From a checkpoint of a small image VAE.
Model: 11.1M parameters, 48-pixel images, encoder arch vit, encoder norm rmsnorm, encoder patch size [8, 8], encoder layers 16, encoder width 256, decoder activation relu, decoder widths [32, 64, 64, 64].
Training: normuon at rate 0.0054, 9900 steps.
Rows from block 12 of the encoder, named by matrix and row number. Rows with one number belong to one attention dimension. Each number is 128 + 24 x the weight over its row's rms, rounded and kept within 0 to 255. All counts start at 0. Numbers have three digits each. After the name is the row's rms in percent of the matrix's.
# v: attention query, key and value (stacked) (encoder.blocks.12.attn.qkv.weight, 720x256, the v third), inputs 128-255
# proj: attention output (encoder.blocks.12.attn.proj.weight, 256x240, transposed), outputs 128-255
v.35 142:143128116124128126142124137104145129125131117128104153098127169159115167127152128184129128067131125121126130082130128128128133126130045117217132116128142112114163128124071162144124128128127128125150128129126131112131130128133128126127122133128146153128129122115129084116128123117125107127202152120125154134112128131131130121114132242128107128128129127128116123129152107136127128131125
proj.35 171:114129122128132124131128132123093141128132122125122160139128136128120022122093155122138144133128138144135146158118141103122103126097180136090180123128115116135127190128187104130103127150095128122131087128130122131119098126127132113128127162114166124101093164132127126129134129135131181142129052130134110116125143130132129099090133058129133082127133138144140126133114105159140115123144
v.36 127:128128128128112182131113127132128056128128124129128155123131129131128124129128127139128167127120138132161161130120128128128128176130132128122125131106065109193128128138128134159133130135124128126135128126128118237128135114128128132128131127128148138125127142126124173096129130130129142129107132133138128126127128128128128128123126129128128110128127127109129122130146153147235128131130
proj.36 116:123130127127126124172128130139129225126157134128117105128129145128215116128136135151161151135110126140133128132118112095087061128183135099137090139159122130113117129127165134144113112122110135103119125110126163107133125132129126132135132126123141146190128105116131099122117131116120130124203135121134128111131119084124152107139077148122130128127136111070128115129114056145080152132117
v.40 173:113061128129133126149128148162125134128128122121230128174128131162128134127116128110128140126126123133129141131129128128128078209133114114108082125130147069096132128125151131129094168134126134114087129128115128140129123185128128129128073121131128128128124128129126105132124153111112130129113125124151128130128127143128139110116136180125173119129128161133128136128112148092077128128127
proj.40 175:140144140132108130089122115126148119126140103133104111114126054123138134126157127120127150101130129124127120127126114125119159119129129147162170119143079128133150122125112119096094125127138134123126131131126037097124111111131137147129121128164111129108125136128126128135121119123160120134133135138121104174155131145125131135085130120130129127116136127144127119141131239124189110086077
v.49 182:129182128133126131134105168134128128126118123127154126106127127136082123130129130106128128129111124118131117126130128128128130115103128131052135124151126130131128128107125087130134127127138124128110129128128128129112128146128138120120091128128122085126124127074127070137130122129131116117124119129122126126133128128128130128123043165128156114061129108132127129127128129132128128119136
proj.49 159:112065126128143131138128136112119115113123129121129123127116126128136142138138121125126103147130125079124127129130127116127080127115128122121139123116128132136134060121131149128156122127144108129106131129121130143138139104126095127129132141134121255129130095126146138059096125089137124117179114129169148128136161104134134118125243133124128111100158130132122114123151123124121145128138
v.52 299:129127127135137067133124116154052143126087120121127203128129128177121132128127129129128125131113205128128137114128128128128130129125126128150127123108130158063127128137065118133131128130128127128133128134137127129128128253128128134128128047128128128128127128162125109072128128129099146128128169128127128129122128128128129123128073152129183128130139128127127153098128133124128128128129
proj.52 390:128130099148129139147125124111160131127129123105137069143096125120137153077061104114111168128142070117129110133131157108159143112108125121120128126158124120128116152138129128053097098139128175114113145167144151123129126099145124129112126140117128129123128061121131138115079126122125138127127113128132127128129126087109157133133122139127099122138112134137128108126135119136097012145128
v.66 297:127128117129130128132128124134123128128154123128127153128128122127127128128110106129128128128148126154129123128128128128128128117135127129128093128127128131128111128177128127119128128129128126129105128060135127128128129136159135128145126126128128130128128129130124126038128154129129157159192124131144128076121250128128128127133140206128148125128059128221118128159133086161087128128094
proj.66 309:107129118123109131109125128157142123160109129120139091117125142076123133115126127127123131129121128131166137118133166135191140146128128151127128128124134107142154196103128126128130162101135127151128139141149128116125080146154136128142100136190132128127146187117114125157128114165129159123097097163128123127149098130128124142111114077150126130137084133140128119127107152100146124131129
v.67 266:131130129128125095133134137110124115128139131129129101128127129128179128132127113130128129088166123126128112126129128128128112121160128150127135127138127128131124128141159125150129128126128128125126128132130127128150128110128128146133128128128127143126132126128128235110128103120041118127127170142136128125128129128111128143132253123126042128129128128117128128128131040128067128133127
proj.67 267:154173136133129172117124131136128131143121128106156123127127106098085126121148099121113066141112128128131146121150171157136184128132132137127126124132145138157128071132148077116132129120124129162153157133127128169126093153130130065131130152126125123128139140126127084154183128128149164129161043137120126117131145126152102144061107112140208134127128107127127191123093161124128143112126
v.68 203:129030128102128136124147136128128130128129099124129130128128104128126129128161128128128127128162162127123115129128128128128198128128145136151199127127183148117132128126123148128126124128129128140116101132138128128127172187128216127128127130165130129131125129128129097104128128127135130218129112130111128132136127128128128123126117130128144132143127128169054125128161127134129128127109
proj.68 181:127126152115098123140138096057138122131130163120125125141130128155141163106126113118126149028128093128125115174140095136142133127125130128107137139116123109128111168129128128154080118131130144128125137165118120130120115137130136129128114128134121130128128136135111129120139127138114136138130125125110135125141128129127129100126112125138111128121104129065121128125161114145124050121120
v.70 071:122180121128134122087129107128195133127110138099128125130129130126112135137127127131128129123100119128118183134128128126128129135132112000125110133124141128104128128171103111089126135128129130127184106128123128136144128108129127131128127101129129115128109128131151151141128132126115132094141052147118131126121129125134128126170129099128126131127128132128135131127111184096083128108126
proj.70 032:142127143128126105097128138130126132119118128156039129126130136125116122140125165196130139113128132206128122129131102116123085139130122124132104129139128126142128130133120118128163132130128187116142072126131128126141142121138121180127126128112129117128127144151127091156125188129128049144128255126124120102115129168125143132142127141167140129130128127128128129122127135135163126128127
v.77 373:128131128121121128135128130135128128128121100127127185128128120128128126154138128126128128128128134138128128128128128128128139139077123199190129128128127136095129128128128148132123119128128129176129129123127173175083122156131128129130127129129127135112068131131128096108128182128181166128170128131128128118129128128128128108107101244126251128116128124157174127127129128155128128134129
proj.77 372:129139099117115106139115139127129126132126123130114099130129128134128119123127132104125148146119125146127129129103163128128123142128131107100136124133128129128137255110099131126071127126132137099128123132128127108128130113121127131133130129116131126129127136073113171158126101138118122155096130128132099169133128125111128135125107099128061139125130133110119122129165128129162066137124
v.79 298:125125128128129133156127128064128134220131124097127142128128129120201128128094128062128128128138111134128158126129128128128126129117127167131131128127128110128132128125169114132123127128137128164075128128128129129112127083127128127128126128128184131077095107128128121138128132129150129130122126141131128129128128128131123089127221128128172116104128150128129128127135131255126128128128
proj.79 295:128143129132140143128120137191162079135128088124149089128123127108065142082141131133111136134127137178111124124099138132164155128128103117119131110124107162130132187111108199127141130102107171065145162104117132098113128178155135158128130129129113126152161129130100133129136099139126126133105169136124163129128130117128127167116097116100112143125107148119141162130127125129132171102128
v.81 103:128124131128133155127127133097018111129128122129129113128128129066132119147124128111125122128124129122129126128140128130128067116123128233121131127140129139134136128081246135126133127143128115144054129128130123127127127126126128202129124128128120127128132129129128141102126127128131130111115122129138128126164129128126128152100127179089141119116128154129125119128128089118159128128151
proj.81 070:116128130123201135139132129134173103120131117128156126112133173142131130123122126109118067124128147127129119128142122130112196117132110107124134133112151142126135138113000105128139135163065113115119106119108124129159127128117131129119129073131105130187126145129128170117127075134134140122133089129137142132138154122138130130022126115117127114129125116119125147110128126079124133136148
v.82 295:128128127128134128089127115172129139128128132128047149129127132068125128126105126127128128128137120164128129128128128129128078129126128238183128129119131128127127128144162125127128127128130127129126127128132125129127128134128128133128128129128128135148127124128148123128128128128128158129129204176132128128126128128106127145096130137129255105128128186185186128130128123127128128114128
proj.82 265:128130128131139144119128123133132133137097126123140086128137163148096126128126116076135122128128128106137154123129153144137141132129128078092089165124182129130128234152071127127077156137121131151136128139122173124128124135131124109129108126111168111152133125122117119144130123122130137138140106099110155148114119128131112152093092087119091177124125098094128192119118139122118092113131
v.84 325:128126128128130125128128065164173128128146140255128128115128128132125128128128128130128088136127128122114125127128128128128126129124128196143128127129104144126192128148128128128138128128127127147128128128130128074127128125129128107128128128128050138128102245128127128152128128136128128128124141128153128128120126113128134132084141128227130128167127113185164127128127136126200121128134
proj.84 246:156120097147132087131120154145052159130106077000132116129123130192128128146131169127123126132152124074127127126132122132112132124118132094114127128127143136084120141130134119105099122131167105092115131102133128127115091136155106179161111144132200122138157140106146130137125136104122147129120140149138132133121105127100131128159126127108142130138129129123124128136128129104098106121138
v.86 157:128067128127116129146128128131120121120140128082128127176128127051109127135144128142128105128131126129177109130128128128128072123118144201144223128130143129143123128148255132120125128126135128129115134127137128126159128138128148237128198128130114128128138129128109150120127064128133157126128124156129126126160127128128128127128138174128127106115128128190128131128079120130126128138128
proj.86 134:144229128144127138128133131127134131141127183114166134110136131134094113129121093119119052120102138128128126107125177186138136125126146113105138127126159133140131129126016118137081132102136139127127146128126122132117127150137136107128125130135127129136128115136126141129145128124145127121153125134139119130101173164122104128121140063128158164120127087082129155132123128105127123117094
v.90 254:131112128128131128127128155128102129109103128114120128132139118106172147193114128056128128128107215157128128140122128128128122194118128220172100128147129129118197128153128147111128129128135128130115128129126129131127127167128128132128128128051141126127128129174080062142128128131123128136112127133127128142131077128128174128126128147129255111131126127129129128122176146128136128135129
proj.90 283:127139127145143128115127111141141107128170126164136109125132122128116106065132132159118175121129114133121091128137139122127160120152091076128141124136125127115113185127130132109130129182127131102129134128119112123132115113136126134128120113187128129128116147128121181129119133143121188126132127113129135127146148123133126152128079111141064171143128138173128129131126093117067092101123
v.91 364:128128128140128126092128122129072129128128089128128177127124129129128128128128129130128128128033128126128128127128128128128128194128127127090120110122134142128158128134122128129128128181128128151135128200129126115128128141117128128128128125081129125128129128129127042125128128077128132129128127128129128127127126128128128129191091126128129128117128023127127128128128128127176128128128
proj.91 349:135128151152142126153127128127135133099174136122130094135117130128116134124114147151128105090224127110122122138131163129128170071140113148182132135128130127143087232146138120129128127122121130105129129102130125146100128107179135127120129127128128175129130128165206200128115108125138151124131128118150140090130156140130141126119160134117128126171132192132151126108128073127042116128116
v.94 280:128129128085117146130124119055129108129152135128133111140129121126190115128129132154124127128128127126129128128138128128128124109178127045087126128128092100129048128121128131133132131128128128080102128128119128127129128088146103131128134128127127128119184129130146225127128137135129125102121129088128128128128147128125126129118162058128027128092128129101165128129130107128118128129139
proj.94 267:129130128131131135132110133175128126152143123130135129126117128111164131109128109125127127128142128137128127128120126124125141131128152146170130125128126121123154000118132138122185127127128127130124128135168122111128127177127127131128117131131140129128136128147140128128128120125136127106113112148133180118129132130131131130128144161125192117126077128148129137136093129126127231141128
v.95 249:124122128127131123039124126127109129128128124191104127131127135126129033122110128131128128128176159129126127128116128128128123120128121140128128073124128126128135128122120136128130127129128101135143128129127123123128130188128168127128155128129132127171122127136144157132128128142114129142126254129105128126131129128129113172125115092164155126255128132129171125132145128069129128077125
proj.95 224:114120129158128129126152124128127132128127129107129106148128164161133200090043103133141175114137132099133129192144135126129177125123127123116109179116146088122108072152120128134100143158105159136142110132126155127141137131132129117143067127128156119129130091171146101077114136128136156095153060107128226134115128139117160106135132148130127128129077128125104133126098133145084120113124
v.105 102:123124128126136138121112135099143120127129144129189122127124118111131177236132128095128129050120200127124128128128128128128122197168127132126136119136131122128134128142142123127128127128122127129102126131128124126129119104123128112126129127126171112083127129128133131136129128128127116128118104123173128131128131128129207131114158107128047129128130116108128127130130134176135129125128
proj.105 069:186082145132133105122144127106093128126139127211131123129125008117131115131171127128121129129080129161125111125129128126127130128132051102156098116114156134143131137128126118036169123120108124130129126117121128126129165121128134213129138128127129119141179133140130129119124127134139123149116128127037110119129129113128106130127130128140123129134135129127143128129129143133135128116128
v.113 296:128128128127127213129128130084172046128128128141128134157129120126128145127111124105128136127110095114122121128128128128128128099128126148129128128132146125136128128141128128108120128136129128160119128148127128128128128137120103128128128127128130137109128127135126121147128128128153000128135094110143128168128150132128096208087116128128093128138128060129128131128125131122182128127128
proj.113 334:128107123142136099108133116128116194128128141122125161128116144144133129148130123136145114149148135126123100121114129126122111104141128127140139127097158135145138105131123128148147131040161120131126127133150123142128127090132125144129171127126126144182138108124172127119129127108127164147101130164107114124128096123123187085182153129128118139128172118130126103118163116127095126127175
v.118 053:132136129127104106103128100146123145130133138135128130129132129095115128128148125159128129131131125129129129130121128128128133115131127006158130125130133128064085128146129123122129255121130135126147128131131144129130128154131128133129128128129130121127133128133119103127128129128133130126183148154108128120102109124125124124148145162125152139127128104135126136126127130134124128138088
proj.118 026:125132127128094135126123125127146129134175133194127129128129155124123074133126111173128127127129120117121132126124156139136139129075129136127128140150140126140128128137255130157114050126138134147130137128147135132119127133128160105117124128126115102116119118128123087160131166127128100131166124128125131158124146163129122157128129138118130129130147106135135151125099136124127124111120
v.120 131:128107128132128060114143151147137132128135125128128145130130162137135128117126128145128129123201138129137129128114128127128124255126122132064128128124116112255150128116168136132130129131127128126129128136153133128128130042126126137130129106127137197128128150131128123132129128128149227128060141133091128145123128128127128129116168128128091128128124118128129129128142130145127128129150
proj.120 111:170157121136174148136116142131103127133136130102137111124122130139100134128153129129124127144065126136117140102141116142087128133066147097136121162121139166128129116127126121111098113123096095128128127134126123129115122200126127135152149216133122119129142129118113128202139128125210107147161130101162113141144128124116097140100108117127129137127123125107160129133141137131196148136132
v.122 154:127122128131087140149128127127121144128117137126156129114128119148127125141128128081128127120127128141148238119128128129128129160064126145226169124126128127139142128087126125130126114129128128131127095127131123128128124123128128053128128125125128106129128126126128144129144129165118116129093064081163128131149121129128128129122100097126119128128129169135128128128122209128129128129137
proj.122 195:130108115131137127130125114121108144130148094163130134121123111132136114119131132148138178132131133156116011153110096119142126132148098107121117113117074132123126140125128155116141128138126124084138126116148127052140154124116129139121134142110139128128130093129100131083108151109127125109102166136096129120108130126115134123205131128127120123114073139121127102145148058138123132150129
v.126 308:124125128128104021104128131140128131128128106086124117128128128137128117115150137124128120144128128118143133128109128128128169124169128094082127082128128127137101128128128134125122128129129128128130148128128128115102128047129128129128128106128129129128128128128128133113128128120127138132092112126000128131128060128122128121141127104128121141128128131141127127128134148105122128133126
proj.126 378:145140128124146195138128135114130125082122137152128123133105121096127128114113125156128134100127108135128153128133122129131128134079101139128130163148129121107158102092132128160120121123120129122133129128127121132131130187125128127111120147129116114111094105129090108153127128127138069090181133116218097114123185107138122129094103156127142119127139148104139128129112128156189148110122
v.127 152:136129128128131130130130126144127102128120130130130091124128122133125127093143129128128127128116117126124196128128128127128132123128091089182185132128175129000070128128066073129130138128127129107077128138131133144128128169128130120128128128134125128128128114129128125000128095125128104112251128065133128128129144127128125128129129133128132172126128127137128131126076124126116128127130
proj.127 134:117106125128114128128127125100144150123130124131106131128127156124179128124114125118120088128134104120126128140122129128145123126142126165126125112127117123170131145129255128150127126133161131094123130123159125119132127114119135125095122129097126140104174108135136130150129149127127131109130089168125120115128140132128154129103139144137115085128128129132128110138124128155102135195190
v.128 191:125191128128108129139128129136148128128143111122104154128128049112067097032130127117127128128127037228128167128130128128128129119127128128224108111108127128081133128130117132127125141127124128129121128135128128128128127180126128148128128128128144125135128128131128111115128128126156134128149043128097128124127094128128096128163114089131127119128128128130128127131125255118129128131122
proj.128 176:097126128129129164137108119114128129148130126181110153158128244128141098135105128200133153144132133172131116127120143148138137130121147141125132157146129126124128156124140142235127125136126127136133095120126128133140128113118132124138127126119089141129111128130119124141147148148128124114141154093221141127133152128133120142136128132116129117130131135128140122128126000126120127116130
v.155 029:099125127128113136075232106131129145138120135128125140128129113122096126157151131115128127128141117124140133146133128128128127129149125130127126122116141082152153128132121140131131127123156106149109128125127142133114112135131129078125128128133126108164077127123179056123123128147130134137129114170027126123133128119129123122119130176130173177085134138179128137125123129139122127125100
proj.155 009:136127126128125109125140128126130127129118143129099125122128255127132129129125126129128129119127128135128128129127137131136127131130129122129064128126128129174126128126255127172130142107129129127137121128127090133123141129127128028128129128128128061130127127135127128129132144130132130137131130133136126178115141143129126129129114129128128130128127128124128141128133166129127127130127
v.156 168:126127128128126194136123061128129223111141136132127125180128129128128176135128128123128128131068084129116128129202128128128125127122127128100145128099151081218126128007130101037108132129106126128128127129129128128174129145121128129128127128128129145128128128155128091133128135131138128149123120149127128127127128120148128019172130163128132126125133128129133119120123233129136128123128
proj.156 177:113117126127122108116142127087131127155122136112124148090088129129155114127119113129128128124207135116121125121070164136138118129131124124087117130117099133110128090188122191225133105131140099115133133140172132132108153124128127126126128093121155086133115117101123126131138138120137124127080131116081120117104126128129138250134143112108130096129097127128130129134137065136118148143125
v.157 024:127128127128135104131214089146186124130114141141131124101125108143219097143096128130128122124056137121141092123127128128128123114187125184063119130116096132166143128100118131139135128129158014126124125118119128143109128104130113110134128139128132121133127128131119152136121121125217121122121127129127128115131128127122108130115112114119127189121123142148129085126133137122090128124132
proj.157 008:115125127128128121128126127128128126137128130129138128128128255130128130128143129156123118129128120123127128131128128138127124126126128128128128125127116127130128124125219132130134129127130122136123148130127123127128119128128126129128130129132122127131128129124129126127130127128127128123133128127081128123128128125128128130124128130128127129128129131134128129144128129114127127115130
v.158 270:146128128124148128123119118115136130128128142128129091128128124128109128128220125118128128133128120128127128128130128128128126158130132217127130122128128127132128128129128128128128128128255129127156128096128125128129128080224128000128124111128129128128128126123128130162128129116128130162125126126125128139128128128128128160085156141213129128043128149129134136128133111128128128135121
proj.158 174:081143120163128059142127168130099136130102121123075134139100140122109148171126143151150129128130169123152150144083152130151088130120122078131134175148127120109128129127129124130124132152151160126131108088118139135114100146128115240134143146128131074109140116105135108126074138127129122123127156129128143128167144126091163090135122124126130128102136166124116128105140127138151114114141
v.159 285:128161128128128129168128080116102128128147132131140171154128133128130150126127128127128126140124119128128130128179128128128128128127182151070151128128139149147154128128033129128095118128116127130116128118125128127158128104128128127128128158127143126128128128129130128122128128110129157125128129128135128129127140128128128130105129133128099129128127129129129097129128234152130128117128
proj.159 322:152126145133132120123145153099181132106118126116056108104124176106131095138127138130129111135109123123138126125082133127131131131134090124139052140123123124128128139132162129142148129129128100148123142128097132131084132166130123137129131131115120108127131129117087128123132111130123077129128158127124097092126132134127128128108048121130126130129159128128125151099129002116125121124145
v.166 115:111003124128134120052188115135128128128128131111128091118122119128134128128175128142128106128130129113129140148129128127128117177201129087129131106088121128108140128115087098151142116126190126131130128128135128129128128111134128135130128111127128127133128129129128122126128129103127173148089159135059084128129126124123129128130173137119128155057126117135128143128150109149128128129132
proj.166 081:121119121128121135131135119066057122164129113108122125140075081135139150121127128123128129092132096130097130132146128141128128096114102142163131128097180121172153123128139121118133165125097118134123129129127132128118079132127130143130140173131136055128185137162154128128136124131169124132124121101113128132143128127132124133087131146121121124136149124118125136128130212138127141106158
v.167 122:131113128128126108108134145133117231128129092136139110127130117165130128127106129130128136128135168133128118118122128128128129141125129008123128112094125132127147128120101125153129112130123128131134124128129128128115167118119128131128132120120180126127126131167123121149134120152119140161124176128096128131127132127127131129132129127127200102124126126073128111128195138141183128130138
proj.167 107:121104126155127154142166117132093047155127127148144116141124098120125136128134146136135128131128113126128111129115135128128128083126123150129130129130096118141083154128140141105128124157120116134119143127109126110112133115126127149127085136129133132109091132121129160045136102130120132134161129076108128123126121104127128127122120128128076137130135125144116130128126131163044127105059
v.170 230:128128128129122126143131131141129063128128131124149133125128112237118128128128130106128128128130129134128167127126128128128140071129127125126146128142127136128070128041128136128125128123044128085138128065105128128127129075142150031128129128137128124149126140128127125130159128128097105128129128127132128139126129151128128107040127122128105128145128223128134133128116145128054128128120
proj.170 346:128127166126103107130138125129127113140132142133106150134096131093149098128127137145155172116131130165128128135077097112113097157128112119130115121109111095124150126124129159130145123129178138128128144130139150123097128152101116172126194127082143091128118094109105089120107115128125108124128146122128048130136104102128110120130113132112152114128154132097120115145134122139165160131130
v.171 034:129150129127128162191036159123149125130128126151107137129141145123115129128127126128128130127094128132090133128129128131128123131118130164128128216141134124128120128138126126093116129127085129121122128133128107121128129128127128131128128131124120072118149127127128097132135132125092119094131147097255128182125156131135132116137104080146106078126153135093127136134051133130139128110126
proj.171 019:134132129127128128130128128126133129127127129128136133128128128127131124131127126129097127136174136128128126125122127123116129128140128129128126131128127128125128130156128121129129128126125142128131125126128129128132136121128128127128155123124128255129126104146124128127125136128132118128123128128131132137126128128130128128133128109128129126128132129127127122124129125130128129136126
v.174 189:113127128128127121058184124141105121127129127119113108128116118127129129128102128127128129128144167123128143146127128127128129119129132064125117080127128128097128128149130079126128122128128128132120127146159129129104128128128127180128131051117133148129125128131214127085128123128123141078115190136036128123128113128128131112161153126128169134186128128126128157128143129128134128130128
proj.174 165:150094133124129146118137114135123114111127126129183126141135076117113127122129127128125128109119101132127117143200128122128137122126124136177127128120153118190145128128109060065140155117073129136139103136108122122150145099126128122122121141139118101123130138164122130139140142129147133137161105128129126184119127132133128135118131192146111133129130111132132139129126208129132127092125
v.179 082:129127127130128132129123129134240103123128152130129128020114127127145130129197128128128129127136121115128135128130128129128123107149133110148130141129124106155121128135102128138131121123128124094128130128126130145089122089128126000128130132128128116176128128079165127142129128124134126155106128132128128131110127128128128127071131124115109165129130153139130129130137127145116128128030
proj.179 073:127125164110108108128140126125086120128104134127123156129147173081143127190130114130144128122124127151173130121128128152133130142138129129129131136105128125137126132130149133170131127099158135144128126125134138131123115123083126127146182094092150095130128127126130108155136127117130130122125117128115029127125110128128121128136130130106124117121196129100128144129129128147134129119127
v.181 122:137210128131133122139131100128129129127119114167108128130128130131121123130127127194128122133126122121126097128133128128128128116129106195129128133147129128090139128109138119116134120129130129138127127214128124131138048155130128124128128127128087128121127118126128132127124129127128123100153085128128128125141126122131129128177128139128128126148129118129129128125105129127118128120128
proj.181 097:174132112103128113124116135128141126109127127001128123126133131153123138130122128131110092117126126082088134120140122127130145137131124116103147128130126138124128115143107105128128123143119131127147138145131217165119134157128128134118127121143125177128128096130121126145071180125141133148131130137170128129128123128161128148130124126149134129132084117134123127128140129090151123137111
v.184 120:128120129128129195071166122134131000129127128116102129126120127127133128132180128122128118128150124127130129138145128128128128064121126127132131128128120130114135128064137129128156091126143115128100128137135129128127125149129122150129128128131103126155117127119188161068125178121204130098116175154043128125142126127127128130126129156126145145126128151140128128127136104125085128092132
proj.184 083:103121129125130141150132128145150121135128115120126093126127145140193169128099092101111105107126128141127130147199120160133133137125128123130125127112131132171130098155127116135129164079131111128125123128119150139127116133122128110130135150131129134171144128127131112127127150119139186118140000142134174144135118121130132146122125167125115120122095133121130135132129148121127137141134
v.185 195:129136127129128133137128110122131087125128161136114204132131130132126178116128128111128127128134125126122125127130128128128128112110121144128149127151128129128128128129189137125127128130123128128134128171132130128134126136128128123128126128129129237128097127128127128132126153131169130127136097189129129129127127128128130128120124152129128130190128126142133130127130247098082128130127
proj.185 185:138141118128128103137115124130138128074128114125100098133140150148099107131129098128119072147118127115105133128129129147123124191129128133098101127141128139119129120138065127126118114116135128125134131136119128131119121136118134123122127137128100120143127132128131093125127137101122088128161125145134130128133126124124130140126098136167128128111122127128129160128159083114170114105128
v.187 231:121135127128127132128140130141129088169128125130127126128129142131131122129129127070128128128078128129124128128109128128128138172142128140139128128128128128126144128128055154182132128161133128195114127132134128131127128132128128134128128128128128129090123127128128123129129128128120131061131171141029128134130086128130128131123135158128142098083128132089128130128234090126129128128122
proj.187 198:125130090133130159177096140133134115117107134123083111122127119128127130111123131164107133131153104135106127172131147117130125073113128128141130128155123128131061128128230126054089139107115128045125119129132128130087129125165126107128142152133099124142121120128169159129141149147150120149194137124203124151107180119128130126111145160131125100133126190133137127136108143135083118142134
v.192 072:127122128127105117149128129170111128129129151143131095125128128134189053075129131130128136128128122136136121127130128127128128084088109098181123128077126128170103128065255127162195130127128127130129128128134110130129130128128128128129128129124138125127125129190120130129128142139158129174136129126131128129128121129127120168144046226120130127116126115123128134127160131052124128132181
proj.192 057:101127125129127139143113128150117125148129126147132124136129147138115223128130132125127124139139128128098141130128130138128096128128135135084127131132130136130128111151102144141118150150129121131125136105076130128143118129121123126134143167113106130133128117130124121042131144113106130117143105089124128146134120127128143111126125127129129121128127129141127128127121128122121127128089
v.194 205:153148128128114123190124168119127105128122135128180090128118127203255128126128128138128135128134131126131255128125128128128137155071121128127126123137124121128128128132137146164133130127118139128145131128124132126129112149128133128127128130128131130128129128128138084109127131127128127083135127121130171124113127127106128192128054130135088122126128134112128144128140128141126128126126
proj.194 221:120125131133125139067133119068134226127132128135020175126133128092033107160132134129128129132129148145129063126121152125126127123096148130128093151124123148115128127126160080124113146127128125125173087123129113105128141089113140128127174130101130132125128126137124129139176135142130128147119097128156052137099118158152121117130158136130140124141193146128131137146138130133128140132145
v.197 034:121130136128135133158122125127129129128129113124127130125129142125093126126217125126128125137093131116119130130150128130128076128123128142109147124175129132116131128110145135134128042128125109157064143128127130125125125125127129146126131134127075086121125113053164126121146110124106117121100130143064127113132122125129127117129141087130140127129164156130137052133099122169142128119128
proj.197 010:147126147127128128138160129125131121040125131124124126128128113127157111126128128128130129105112132197129126128128128129125127129127127070133154133122117127131127130118134115153175132033124122127133030128127121131127137142126128121132129123125128148154162131155123150135129130130171130156101129121129123126119127129125139130127140129128115128127126128125128127155148126149139128128131
v.198 057:128129128128132121074151124125126134129143114134002127172127128126065143123086128117128140135174126128127127130126128128128135160096128103065158120128127141122146128150046126122127125127128128137131128130140143128146128127134128125128128129128155128128133136140128101185128135127120125128176127142174123131130129126128128104055127118131142122128128123007127181128083156125137128114111
proj.198 047:138128119128157150115128123182125139127128130128166122122130128133124124130126127148127118123000137128128126128133143127119134127128128144163117129128169135118126133128171104030113135128128141126138125122127096137136157123128172129127092110109129128161023127136145159129132127128134124138127166095129128133129124138131130128255126161128131124128130132176111127127131132119132128128123
v.203 073:125138130126121146122131105145136129192127121144122137123123126119169126127197123128127127129114120127122154106128128128128113112139129154130178123134124136110244128131140114128122128127071128132128128182128117127128185142121128135128115128129107127128128130127131049114128140128156143136103134127046128131127112130127123135124147135129131120138140127123127129082133113119134128119129
proj.203 044:125134126127151126127128178130116128033129063119111128132139129129057121129100126141113128143118123125106126214133128138126133124098130131091128125139141149000124134127106128125124096118130129124134115119126126128128077121128127133123144117129120128125114128128125144134135128135126108154112134124151125129125128122112131127134124130142141070127134162123128124123158038130134138127158
v.206 175:096164128128128125127129120189128127128127207127158150115128123141145128139127131071128127036089130129128137128129128128128129156124122166185075131128128128134168128190130133124134099128126129130127128128129129128127127173128128128128120126148129142128013129108128116130128128129134155179122146086012129128128103129128127128192096147128172124128127128178128133127144112119132128175127
proj.206 165:125128129139122137154116125094111138132118030130070143133131138127139138134139125178130134180177116127096106160134128133132127138126124140093140123142058129089124146121127140131128121132145125128115183111139140124131121113138127160134143135113136156127131132127130132081116139125099125090121135166212127077137130116108137126117129134125100111133131131070130122133129115136121122116128
v.208 081:185128128132128111155128128193129124153118121145131089139128138179147128128233128130128129130134128129134125135133128128128138134084127106132137140126140132162115128078212123127136142128145129123166129122128134147125130131128128039128126128169125128213095130156151130100122129140137130196182117154131129106132123128128128126129120178129128126109128168208132148128088149094072128126129
proj.208 056:106123121127070128127125125128130120132126138097120128128128193128123136136101120137198136125132128110073129128128124135143110144127099128113128137040126126128133096183113130142122137124147142109157115130132178128074128132128121127127136127115192007129134069139126103157130154121133133103131126124128117171119100173128128118132122167126129128125128124116139132132153127129142126158117
v.209 061:130128128131121108146080133255131165126089132131186157100127138133125118129135128128128128126150120108131130128128128128128129144128131130155160134116129086126135128130143135150105144124192128118137135123126121143110148171137128104128127131141130137224124152126125124075128076133137119170132118095128128120114126126128126127130133160131182135087126122184128131128145120136121128148128
proj.209 051:125130127122123126129128129000123128110146127128068128131172136126133137133128115149129133138131128126118128128120127128166098129028127138122120129135127129125146123172131128255065131127151130128128132129127145038110048125129126135150133142135127095119136128135127112125131142128128131096131157164139124129128127140122120115134130091129113126128133121122129127128128131126121126130099
v.211 027:124128127134129132172121125129131150126128096098103149137129136158036129125122128129128128129124129119125138134127128129128101147077134181108123130125136146083070128169123132154100125130128125159127130126126142130128091148129129158126131127145093075120123122085146100120130126157079129125127158151128127116138113124118128103135136095139232120131127215133133089130074071126123127129122
proj.211 006:175128130128132125127181128128127145124123128126121126116123114126133125127118126133128131096127134129130126121125128112128120134130128109133126130122125136121128142124128113128127142126129127118143085127129131137130255128126128127136127119118156125128144128145098165143119142132130127135127153127133111135123131136123151127128128129128127147122115127116127122134128128129138121156140
v.216 154:125121128120128131128131070198124129114129137136128127128128147095128130109128122127127129125185126136131128127126128128128128124131126129138184121030107076134164128130079095155113136128134127118131126132128123135157129127128128128127130129128132125128119128135124138135128065120129146125133003122130128156128128131129124129127128124117122159099128120125127128118105143107135128158118
proj.216 130:157160119129123152167107193116140120140156115131151138108114117127118152128177120102128122128071128117119145111091136154135070137144121146125135122210162130125102124126222143129076125129136137129072178134129071128120111153127117117145147129127118127130077109106116118131128121106127080136147203132134129151132135132125109134127080118131133117128132113113139130131126134095139115171126